Weights of a small image classifier: adamw at rate 0.00093.
Rows from block 4 of a small image classifier, named by matrix and row number. Rows with one number belong to one neuron. Each number is 500 + 40 x the weight over its row's rms, rounded and kept within 0 to 999. All counts start at 0. Numbers have three digits each.
Before each neuron's rows are labels from the 100 images, of 14976, where the neuron reaches its largest size: "place" is the part of the image that holds the peak. Only what is clearly more common there than usual is listed. The data: stained colorectal tissue patches (NCT-CRC-HE-100K). In brackets: how many of the 100.
# gate: MLP gate (model.blocks.4.mlp.gate.weight, 672x256), inputs 0-63
# fc1: MLP up (model.blocks.4.mlp.fc1.weight, 672x256), inputs 0-63
# fc2: MLP down (model.blocks.4.mlp.fc2.weight, 256x672, transposed), outputs 0-63

place: centre (28)
gate.336:485544601565488438506559453478473483543490541476489505473522577489552498514468562485518453452466517489503486494492497483353470498487502418460509512513490522445499477554509543512465330511491502
fc1.336:505498529503526502489509388486418477506470509458522501528531522572577523509685478501489469507492543572523465486482468454535453483516512573512527460480504441437466514517550484500565512481444460
fc2.336:501524593525533448473518630449452534494477519443532540525489537599482478456449544465524560507495527411510443489573475531529504499477431493538498521451538496497501526502471489492530315481422498

place: bottom centre (47)
gate.0:543488538500468503465493450488487532525430515468502544524452452540517467493468474440499507491437419581521560490496511492542515462513448416519532512541569554535560496540505440534458391473414447
fc1.0:514507450431464542546586472555486418487508499533512443473508544565529483465645469504527449450504511520445505589505466502503475506424491590501407570559473481538514473502447529511510668571508524
fc2.0:477507325534485528532568547615512405500512538522501367489491511502504508500474490523527456516492506494495465577468521530537470546453519505459394530521391476480474434510482547520515527597566560

place: bottom left (32)
gate.524:538512520545472510489460382501546555470485513523520509576467450533490498523560477464441542538509438590505521447443549504502524512511487524438541496523487518511512485459509487498441515485519482
fc1.524:469506457474434471516510592532483468498495544485467470494488477448495471488331502474520467488478519379487470504472485449532479501442505467540483492487503501494518497574446507481503325531514524
fc2.524:541556530387518592527512391461533536498513444496545521502527485492487516488472533496455564478536487551471475462503531511432487475514481627523506491510485483543476542497506533484537634510519532

place: bottom right (27)
gate.389:519490531583485472510481437493488517510436511530471514500520494557518512537452541512546456509495490528537504490450455460471526503507534309482529476504460436477500509499518521507553285446480498
fc1.389:531458529460473488480520483495602515506468561510511497557475510519519517535518460505493471514498513636503477487480493510430549485464489659455525483551532565452527507443520468458529612512498439
fc2.389:542479494523474481494508490445502543552493445509506488507559468465494480520470538508557515570526500444538522518468547556500522485488570463428507462493430464571504558519519504458549460496532487

place: bottom right (41)
gate.271:472474465555534433524489431512520544537459508570454481509537462541486551565525502548466529552537500489544498461468575435509509512496480452466505461494429520445490508495514546483450491518534513
fc1.271:492543509449471519524500590498425474473507484503541547519488487493548430490474471506525499493493538455490505515470498499579535488514427539556494538493492446511509517587451513499571565493508546
fc2.271:532461510454459510466498422548557526482473527530458541509462483530487507476533460464503497484484404548481594488491502468405531511556488540472520498529577577492510440465500436544412537509442456

place: bottom left (27)
gate.411:535534484500440495474454527505549515430502537490542472530478437472446473453460495429502492510442483499429494462469523536551493511448511493461521550523545483552489480530401437497547465510484548
fc1.411:521513441422513556508502418533538510505526441573562458531553473489554573527514522529497524515527503565466479496462531463472501467522479608441464482538417489474460513517495549546547533529582528
fc2.411:450505468580445484516489571541467498462498535522443497484450470444461454463400461460498535510488545455463532510510489510569510570481517510474500487411507449499443474488466485447438502489472548

place: centre (27)
gate.189:501538611606482398504484516436536490569491482469533537460522514514539481468333513511517488474511445514486491528487509499477494469481471384535517502498487511477502525512503503445537401471540457
fc1.189:472522489589437473493544352504495521532481520550464466460452429496459548596596533546531510519448489433525495474510485404565472500504490483441513501490442440470457479527521532510465507517548533
fc2.189:501447479544472658476537520488508453514500502515514518494431520402509490506492479519454392461472464486495506530468506438524538492514453539518453535564478555467472406495496495528534574510471545

place: bottom left (32)
gate.222:508513501508459484488468349521497533473450523541495511553487455564514501510577466461443530515511445621502568458463536519561533531500498527449532515538500511546516489470496487501442499499487490
fc1.222:553536538604569583465467402458502539525518463504535534513546502445490522545417537509471508509510445538556504478461503462435515494553484524487517484505523511484488513442560504527508542461513439
fc2.222:462466452481476391479464433565469472465468518513466458511439498565493544529695444497533495515446503480507537515511470493493526518474492406469520490488506555545492456495515484510475487458488475

place: top left (29)
gate.663:537514531507496566473456410521523547475484501546520516503515446526463508482552487461433561499533523567451575453519550503561526543523485547472540525488519441571482481437463464476469462476474475
fc1.663:562514547571503499470452390442523521483484485459512484564495489586490526533553506506486513526489444541553510438472506541439532489487514422472550486496536559479507509466542483535438501482489472
fc2.663:492407536466435502473507479550449455483488523500429497530430521566537474495524405481511458456451459471515561512497468418535549489437475503507519488488507567494530476488511484552437555475437460

place: bottom right (45)
gate.447:505443508507494461461479448525513554561418538548435470512494418544467574535478492550474562528459506535550515467477577466588526502497504469470542492496531497495527489502518453525428440457470467
fc1.447:470550487518484444520500436526454490518494472540558477494498446565537433469563534483488550446470572606504511492542499539594470504491517437552510491560481464548514539527527500514542368492497530
fc2.447:475515485500469620520507540539503517483466539492481503495444450483467456504514449460500536528446520374464502483523482456463484532479457540529498511465504466521470523507461508470489463498470528

place: bottom left (28); top left (27)
gate.248:525524486516486531485470433530499557495443490564500506519503434539475495488573462479449560482510514592462580455508538491556560539486455513473520548498499437561508486451462458493473524482469480
fc1.248:474518482459488498544535554513526475480538504472498531478509523405501494447437496525484506454560541436438505517548482491600486525511520574507461544480506434539497509512459497466570526540505506
fc2.248:484602442553553469530504476475514534510528476545552480460587504413516495497598562516497522531534527547471501494509541517444472493536526498491484507506462445507451519490490515464553492514547559

place: middle right (35)
gate.485:469521620568497464459503425459523467500487480487541506500557512568588504527576533485518501481539527423474492495434520424410449506476497447520506504475495485474524517561485512476443356510533489
fc1.485:498476511515487474475470354480513503520486506478580537512461563534490543502588510506502501506496488430487443404444502495337518488512510452503566472488516535460511536503532502501486591520453473
fc2.485:497521520540493448486496456522540495476512495474524547457481543442523499490520461489504557502515507549484523505516506480471469502532490575519551471524567434539559527480463487484526496451460475

place: top right (35)
gate.398:502529591464540437540531432466568463478555514464541510469500507510464517451396493472514480505538409503427490494449490514395424501465505479537488486494443542504475507512416504422477406503492516
fc1.398:534552514473479421537509505477486527484490473506560504495510472651456497520457505538484469504540542507548549523532507553572513524522452388560532543514518477495555522511429470503505311513498530
fc2.398:586546481552471392531549462499520504521478619470395521470515487521474518519382474452496527515461541414511501486435513433451462482471485432486501545477509524484499521498516494514469509518528524

place: top right (29)
gate.664:506505592555518441545535509501533519509515515475571511450474468462570470537499549536508471468447515451452451475488513498453442560531519505560472511483495506487469464500497524437548551518558464
fc1.664:505589468495483472503451318528515502486472492538503509457550515592505504523417488537534486526527544544474467491533489472494475521511485461516546499523529471554566531502516523506514512431476559
fc2.664:511515498369508603499481591520485520504509471489512500454487501546501518475524505527474497510511519416498471506553505532471487509487521563546521540511518408542528522481493449529498504428463504

place: bottom left (27)
gate.534:495461467481484512463460432553510540523434513569462480503498457543481542506577466505485531503489458556486566483496535485599579534522469530452545497523496531563503450492470458513411482484468491
fc1.534:514502490448501421514520408486555497468543548469572478402542457518511509462481536524508467478476510478478478549517509432490522509446474521563487581496463567482501496514424467491465580499495487
fc2.534:510475524493523529507493601488478524553461493493480570460548472409518508496424547489511545490549507512514485461582484533492513477554441426521556496529521475491518530509468474483516496508436524

place: bottom right (61)
gate.464:488495531468496408553491513481518498469507489469554543499450496488494472449513501516482521442467478412452464489505514544499458513515534536536505521523464560530443476512463559456532520513518537
fc1.464:519505507509572421519551626512513499463481490581484452506506493267479481502489513529520479502504447466476494504510448522472453503527508602457492460463503532552491482513484545515534583487528495
fc2.464:512519483658521539494515473527488513484525473494511447479492496389505499500523469454514528504474521597472509523519507565487484504526494537493474499443491409532533515485493508496505448490515546

place: bottom right (45)
gate.154:492470431534532422499492396535526539538446506584449441488548465523481563537547525540471521533539528484510494478488559422502505531494510464472490485487441529440478491500501517483457548533526507
fc1.154:545460471475537502467508462550556495540521500495488439487515525501512550531559490524490463514517463507508510519490501474409499517498524497453495488516520571453510459444519499540445601521508465
fc2.154:476574505530519500533520555465474475496532455467527501465536510400517483488428565520494492485524613447501425516541495551571476512488512508552475517449482398524509540512488541471557428519553527

place: bottom left (32)
gate.557:452481484546497454495442485551538561485446565592444494496493427460431538494536465493464522527535517475449559474511547450541523594519522538470545488457490463522456454477480459447450535464468512
fc1.557:559549492509514479518476425495544500460566476490554527550534533560516540480511505478485485500545416534478498469486466542373509483527452480492519530520514625467526501483489509519466508541510495
fc2.557:497502549500545526459452576465520503499528456511454537491504554460500490477552568486528518485494458442480483513573428549494538481524525485491522472480498540567450518485520477508469502456475490

place: middle left (28); top left (27)
gate.652:565483581484502561417404513464472585506453459475495540534491480493482494541534494484471577506491480550558577424524477521510583484528479530465620471474529461540521513455544458547432479398470445
fc1.652:490520491477455495519511539501461488499481502498533505505463434511513421468502480462508499489451533508495468499501524522588501500482442516560495532512511474511541511600450481496579493512481542
fc2.652:507500565466513526503490457414446525494461469455587547500460478511570458483481482533499497493452512545526475476516473494484474442531452494580536513511564490504562555568485488488567451437465503

place: bottom left (32)
gate.68:540589522573496466482441364490544572455507524524486530542503465534464528498492475457440548515516458540481584431459536504510528534514464450464572514511505548543518483442498487466424436488496473
fc1.68:462531450466474498527498652527459486488507509494502498465460487380496480493531503492524499510486578391499477526488481477525467527490510502556479503472468390535505489522453506481547459506500528
fc2.68:523571514564516565516519498444512544479531487499564523494535499366497507481416539505470542507548468587479466472449537573460484485558485546502499496514494476489474516504471519460570586543550517

place: bottom right (32)
gate.442:515510515555535501496487357519522551509483481568501518502523491561537547541607504523466547549525481605506534503488535469476507489557466442474513474523473490491469490500515519509449491469510477
fc1.442:559548531573485491461461518452515506442525528465545525548468503462454477485508485432449514510514420489516515466463494555447516510508458470496543531534556584535515491461466460498475469478484470
fc2.442:470414529437459398466487446547474482487482522522447508501461492537518495509552470495532522483458513444513585498511473427470530498501486531480510481550506568498475485489518491515454640450447481

place: top left (42)
gate.602:554456499450486579474473419543497515491478463560513494527539495549518553476600453515516528459511486567479559479523476422506570515503441618483531563530483521539534468481453478530450568463490476
fc1.602:472492445404463506519542518555472461497489463549499513503527488556529494485589503494509514483505472531491480538509475463564539470489475589476445535567447472514504516592419508521541494538493570
fc2.602:514558540503506497520486490411483498471521483454591477522512519468500493473415488513508436510506507467505420469470518629504477482511512400530540510492564488504498555520482463474573357498511520

place: bottom right (61)
gate.87:505466526491519556473483481517500572534439489536433534462529465444498511514513507476478574476532510570493589502544515459554556524537485596496539486512504450546495511471518472478410469454443442
fc1.87:548595481511506466504465439501565506443555493507586497541524489542471531463549500466460461500545424556436485461487528537459500508498465469474513545554512618494488502478434487480503543535525524
fc2.87:448483521512517333443471472512528475522466513498455502493462529472509518492522516501571457534446441428505479518503461492495499484526552436484548491556547587506480466531524457528479451452439477

place: top left (28)
gate.186:553480560485497536476493496506517555529458512489497519499501489514492547482686467498488495485493431535512573502499495470487532475514486466511516562543556562506554466485463435514439480465421414
fc1.186:505468478423460494500518437535449493516472486542456502509502464613551469490485468436483523469492492561502547520490490473544518453497420546493497476563448563488525521543537518527458486531485520
fc2.186:502490502509507547488462504459506493454544498475585458532467503598534496475339455529512449535477496574498473490487471549535495506522495451481503544490573464490519487511462453546488406480503518