python train.py --arch="coatnet" --model="image classifier" --dataset="stained colorectal tissue patches (NCT-CRC-HE-100K)" --train_examples=45211 --image_size=48 --crop_scale_min=0.5 --horizontal_flip=true --translate=0.06 --color_jitter=0.1 --targets=["tissue"] --num_classes=9 --norm="layernorm" --norm_position="pre" --hidden_act="swiglu" --mlp_ratio=2.67 --head_dim=16 --fused_qkv=true --qk_norm=false --parallel_block=false --inner_norm=false --patch_size=[2, 2] --depths=[2, 2, 4, 2] --widths=[64, 128, 256, 512] --label_smoothing=0.1 --loss="binary_cross_entropy" --init="trunc_normal_002" --residual_init="none" --optimizer="adamw" --learning_rate=0.00093 --beta1=0.9 --beta2=0.99 --eps=1e-10 --max_grad_norm=5.0 --cautious_weight_decay=true --max_steps=26100 --batch_size=64 --epochs=36.9 --lr_schedule="cosine" --final_lr_fraction=0.01 --warmup_steps=780 --weight_decay=0.3
Rows from block 2 of a small image classifier, named by matrix and row number. Rows with one number belong to one channel. Each number is 200 + 40 x the weight over its row's rms, rounded and kept within 0 to 999. All counts start at 0.
After each channel's rows are labels from the 100 images, of 14976, where the channel reaches its highest value: "responds to" is what is common among them; "colour at peak" is the nearest of a few named colours to the mean colour under the peak. Only what is clearly more common there than usual is listed. The data: stained colorectal tissue patches (NCT-CRC-HE-100K). In brackets: how many of the 100, against the usual share in percent.
# convs0: expand pointwise conv (model.blocks.2.convs.0.weight, 512x128x1x1), inputs 64-127
# convs2: project pointwise conv (model.blocks.2.convs.2.weight, 128x512x1x1, transposed), outputs 64-127

convs0.438,193,215,231,228,167,198,156,246,137,219,196,164,310,182,193,210,251,216,205,223,144,209,93,198,189,162,209,179,286,214,120,185,191,178,187,192,183,255,194,234,194,255,236,205,231,219,150,238,233,163,212,194,197,151,160,186,249,186,208,197,232,200,261,220
convs2.438,218,199,219,270,183,198,227,188,217,133,207,197,181,208,147,198,254,206,208,213,160,180,243,227,259,201,257,162,201,169,253,199,156,199,241,198,144,204,192,274,210,202,192,220,313,214,182,305,238,188,222,173,186,210,243,174,150,156,233,231,217,231,176,215
responds to: tissue: smooth muscle (79 vs 13.4)
colour at peak: pink (96 vs 38.6)

convs0.103,199,194,201,234,227,194,220,374,197,196,200,213,200,212,179,197,211,183,125,250,241,216,209,205,223,249,225,219,167,255,240,188,193,242,280,245,176,191,205,192,166,192,217,241,225,234,268,248,174,223,244,196,207,194,228,238,183,191,215,222,251,298,232,221
convs2.103,281,221,230,235,178,185,259,183,189,174,273,175,239,161,167,182,223,183,217,202,147,252,267,210,169,187,247,135,219,101,216,206,162,158,145,231,150,274,149,243,268,207,241,174,202,160,199,250,196,190,210,203,131,178,215,180,134,231,262,179,209,231,158,186
responds to: tissue: smooth muscle (57 vs 13.4)
colour at peak: pink (68 vs 38.6)

convs0.170,131,269,218,211,261,226,210,162,159,219,191,162,240,192,146,255,202,126,203,211,287,127,171,91,259,193,251,221,239,216,195,266,183,150,182,217,218,238,238,232,168,237,166,132,211,223,128,216,185,167,168,198,221,225,207,188,196,220,194,190,208,187,198,215
convs2.170,163,187,245,246,214,247,190,177,217,234,143,188,188,190,175,221,209,182,188,178,214,135,160,176,245,267,199,214,184,273,209,173,220,215,306,96,211,132,296,183,97,189,137,137,273,227,192,243,196,211,193,170,217,190,170,120,262,176,183,222,231,145,208,183
responds to: tissue: adipose tissue (76 vs 10.3)
colour at peak: white (76 vs 26)

convs0.21,209,225,209,264,147,189,211,211,215,211,207,179,194,239,199,143,202,222,207,221,229,118,184,267,208,229,208,139,206,174,257,115,150,159,210,255,185,249,176,220,216,184,215,190,248,231,189,231,264,194,271,187,235,222,151,240,222,167,252,231,215,204,227,157
convs2.21,196,214,243,244,137,157,171,235,221,281,219,166,206,207,176,198,268,244,236,238,156,170,169,287,273,184,219,124,190,224,286,137,194,214,223,194,164,186,145,240,217,161,196,222,228,230,193,264,231,219,187,149,265,184,217,211,239,169,259,227,172,144,224,203
responds to: tissue: adipose tissue (36 vs 10.3)
colour at peak: white (91 vs 26)

convs0.232,206,221,205,215,223,163,176,199,185,193,226,201,178,192,193,174,165,208,191,221,212,219,204,218,217,208,201,202,223,196,296,147,155,204,214,237,123,213,156,160,173,162,246,198,187,150,295,203,171,239,188,164,221,213,224,183,64,210,245,217,139,192,197,152
convs2.232,141,173,186,189,249,231,233,137,205,141,152,199,188,207,200,174,185,153,200,164,255,210,207,181,196,228,145,256,194,171,120,260,209,264,206,187,225,177,252,239,204,257,180,208,206,174,183,147,181,121,161,291,130,202,192,148,209,176,115,186,211,254,196,234
responds to: tissue: normal colon mucosa (61 vs 8.8)
colour at peak: grey (50 vs 21.1)

convs0.489,134,125,186,206,214,242,163,197,187,181,196,172,215,207,153,213,253,164,273,219,199,173,211,187,294,196,192,317,156,248,192,229,291,199,259,183,214,115,286,243,193,281,184,168,243,311,216,254,214,194,195,201,209,176,193,210,230,224,193,183,164,139,166,185
convs2.489,111,144,231,214,212,222,200,153,157,182,201,171,198,192,236,163,232,174,259,205,244,165,129,192,190,244,107,199,192,271,203,144,245,184,266,189,197,105,271,148,130,192,212,188,231,218,198,180,184,243,190,177,236,112,161,218,297,209,208,201,209,105,237,134
responds to: tissue: adipose tissue (56 vs 10.3)
colour at peak: white (68 vs 26)

convs0.84,150,208,205,210,209,179,140,196,169,210,200,202,181,194,208,171,190,222,200,235,185,217,210,209,253,193,174,240,240,221,264,195,182,213,232,209,139,175,182,175,184,195,247,224,196,197,304,199,170,222,159,176,212,211,202,156,77,211,225,231,107,188,193,160
convs2.84,169,203,185,170,203,223,224,164,210,206,175,165,177,249,193,153,216,145,171,162,304,220,183,210,218,199,140,258,154,162,172,201,230,308,183,227,227,173,210,241,217,274,184,232,206,230,165,159,222,183,183,266,197,162,205,230,219,177,139,161,188,222,238,226
responds to: tissue: normal colon mucosa (62 vs 8.8)
colour at peak: grey (62 vs 21.1)

convs0.162,167,162,186,181,174,239,227,197,195,209,157,210,243,186,186,221,257,146,226,166,166,212,210,182,229,130,253,230,207,223,201,341,175,175,198,115,179,189,222,241,191,251,178,163,218,226,175,229,265,138,175,178,222,208,200,157,224,211,191,157,227,172,175,265
convs2.162,166,203,239,223,227,207,182,223,197,261,194,216,231,170,170,249,204,230,247,250,154,113,174,223,265,249,224,179,173,288,240,215,177,205,279,164,163,177,220,207,158,165,146,165,207,176,269,230,170,196,153,118,183,218,214,134,213,199,221,245,205,194,155,198
responds to: tissue: adipose tissue (40 vs 10.3)
colour at peak: white (79 vs 26)

convs0.420,255,234,191,150,207,197,255,217,193,160,234,212,198,164,185,276,204,188,247,159,260,192,202,240,193,171,222,160,274,171,165,198,149,154,171,195,195,328,154,161,249,208,195,206,171,165,200,189,213,229,230,182,245,248,151,145,158,237,193,142,160,189,215,189
convs2.420,224,200,244,255,118,172,144,226,236,237,203,120,270,240,193,146,227,194,233,259,127,207,183,221,209,207,263,149,216,188,195,205,153,192,172,237,160,254,174,215,227,199,178,182,227,200,150,283,201,153,239,212,249,243,246,237,233,132,302,225,252,229,165,179
responds to: tissue: smooth muscle (97 vs 13.4)
colour at peak: pink (94 vs 38.6)

convs0.292,150,325,221,200,145,205,137,197,164,240,192,184,263,205,215,234,241,232,188,213,177,173,163,244,200,156,198,179,250,162,143,196,196,183,139,201,215,289,175,232,268,253,184,236,204,213,150,193,271,192,166,216,215,172,129,235,262,186,185,208,175,193,264,215
convs2.292,232,141,191,179,163,201,196,217,196,107,257,157,209,219,160,175,195,209,155,209,173,226,217,244,223,160,240,179,227,162,249,125,145,211,177,262,153,245,155,301,219,190,229,224,202,180,201,221,163,209,188,224,185,191,233,244,62,185,185,198,208,235,212,208
responds to: tissue: smooth muscle (42 vs 13.4); tissue: debris (32 vs 11.1)
colour at peak: pink (81 vs 38.6)

convs0.256,213,75,208,183,210,187,292,196,205,181,227,196,144,190,157,171,209,179,288,204,172,247,230,220,196,178,184,247,195,180,167,225,239,178,225,221,177,167,220,179,260,205,296,198,225,233,268,210,210,165,263,230,192,294,194,119,208,205,242,201,198,178,207,148
convs2.256,151,217,204,232,245,208,218,167,221,245,191,227,148,191,213,212,154,204,215,215,239,170,142,199,148,284,180,196,142,232,196,91,204,241,276,191,163,167,220,107,157,134,134,191,187,173,215,159,117,272,217,134,214,175,200,145,242,215,209,217,205,182,247,145
responds to: tissue: adipose tissue (98 vs 10.3)
colour at peak: white (100 vs 26)

convs0.242,202,232,220,205,202,126,155,241,156,185,225,205,203,219,173,217,205,213,199,330,185,199,147,211,197,165,190,169,238,172,190,86,176,186,222,270,152,266,127,168,230,199,263,240,249,211,221,239,209,269,253,168,258,209,195,195,165,188,257,249,171,183,280,127
convs2.242,131,92,173,158,223,261,257,188,157,112,206,177,205,216,206,179,176,148,234,170,249,175,239,165,207,186,174,302,250,217,136,255,199,180,209,236,205,169,249,222,201,255,207,230,196,223,174,158,186,162,207,281,134,198,155,247,197,212,139,191,194,220,184,189
responds to: tissue: smooth muscle (40 vs 13.4)
colour at peak: pink (73 vs 38.6)

convs0.30,117,245,145,171,166,186,127,173,245,285,99,228,208,279,268,242,214,246,224,181,176,197,176,167,214,175,197,202,207,173,165,226,269,212,171,98,239,192,192,212,240,194,142,213,204,244,151,179,252,152,131,168,251,216,221,131,221,154,146,222,171,163,208,207
convs2.30,136,169,170,209,178,278,212,173,201,238,226,259,212,188,251,196,195,213,202,192,144,171,191,240,186,220,185,165,168,221,233,135,173,171,245,161,165,143,224,146,157,131,123,227,215,177,178,181,170,313,153,156,202,176,197,202,224,257,176,213,181,148,203,113
responds to: tissue: normal colon mucosa (53 vs 8.8); tissue: cancer-associated stroma (26 vs 10.5)
colour at peak: pink (79 vs 38.6)

convs0.477,74,277,182,211,181,115,129,177,199,257,120,219,202,280,245,208,195,267,178,235,207,201,189,144,215,197,173,221,230,227,204,187,270,223,203,161,205,166,164,193,196,231,177,224,215,221,187,196,234,215,170,138,292,164,144,194,191,114,179,300,156,183,195,187
convs2.477,224,240,249,204,239,161,200,123,198,119,192,226,134,114,180,193,207,166,197,153,210,228,195,216,200,188,157,181,190,148,170,201,230,180,171,148,193,223,191,232,202,258,216,167,194,104,233,225,276,204,166,197,186,155,196,135,169,233,197,131,123,188,157,261
responds to: tissue: adipose tissue (48 vs 10.3)
colour at peak: white (58 vs 26)

convs0.0,255,187,177,191,211,174,123,228,196,79,213,203,221,226,277,187,287,248,171,212,152,269,185,130,161,236,228,195,211,177,242,145,170,239,180,234,220,180,189,166,165,209,239,218,194,207,187,179,238,204,195,174,189,121,204,250,275,187,210,212,262,138,234,197
convs2.0,198,216,116,74,215,245,159,142,227,194,125,252,198,215,187,222,150,221,180,180,187,124,138,137,159,271,175,211,166,230,175,142,202,195,221,123,216,188,229,125,108,163,132,89,173,181,224,124,153,146,209,156,204,205,230,157,206,216,87,211,249,189,199,192
responds to: tissue: tumour epithelium (57 vs 15.1); tissue: normal colon mucosa (28 vs 8.8)
colour at peak: brown (34 vs 11.7)

convs0.315,107,213,171,224,140,146,157,189,168,228,162,222,247,234,250,128,222,251,190,259,184,195,185,133,187,196,160,190,230,264,238,185,204,187,200,187,137,141,178,232,163,183,208,173,184,167,174,198,190,200,159,133,229,55,143,259,196,154,173,233,195,207,155,217
convs2.315,212,216,193,206,159,232,174,253,265,292,160,179,191,230,191,199,231,223,144,177,151,226,273,240,281,194,244,181,133,185,228,239,246,215,205,179,239,166,237,245,267,179,209,263,247,271,210,265,220,154,152,225,148,245,239,183,182,208,204,176,195,217,217,214
responds to: tissue: smooth muscle (49 vs 13.4); tissue: cancer-associated stroma (28 vs 10.5)
colour at peak: pink (80 vs 38.6)

convs0.197,252,105,200,194,170,202,240,168,208,202,183,215,166,180,192,124,172,202,216,161,137,269,213,204,170,177,134,182,204,179,198,211,206,159,208,188,133,162,205,195,215,147,311,196,201,182,235,208,199,158,223,219,161,237,239,114,171,209,236,185,198,225,186,169
convs2.197,169,229,285,243,193,218,204,136,224,199,172,178,131,165,191,162,221,168,225,146,254,125,160,256,253,269,163,210,119,245,205,118,249,225,263,154,211,110,266,225,158,244,142,186,241,195,201,214,205,240,200,188,226,131,187,259,216,197,189,164,161,170,173,214
responds to: tissue: adipose tissue (49 vs 10.3)
colour at peak: white (76 vs 26)

convs0.294,180,188,208,282,165,197,157,204,252,215,125,205,186,271,192,159,197,220,192,223,147,183,222,173,229,238,235,216,123,220,220,177,251,219,257,167,191,162,230,240,199,204,202,205,278,244,217,265,259,177,198,174,214,205,220,199,215,73,212,272,207,205,189,195
convs2.294,189,237,210,203,184,291,192,113,219,209,212,186,170,166,194,129,152,141,165,146,254,188,164,211,186,254,145,228,168,168,198,173,137,227,214,220,160,200,251,203,167,205,181,153,272,172,208,183,161,223,224,247,176,156,225,285,172,260,200,173,187,227,133,125
responds to: tissue: smooth muscle (47 vs 13.4); tissue: normal colon mucosa (33 vs 8.8)
colour at peak: pink (63 vs 38.6)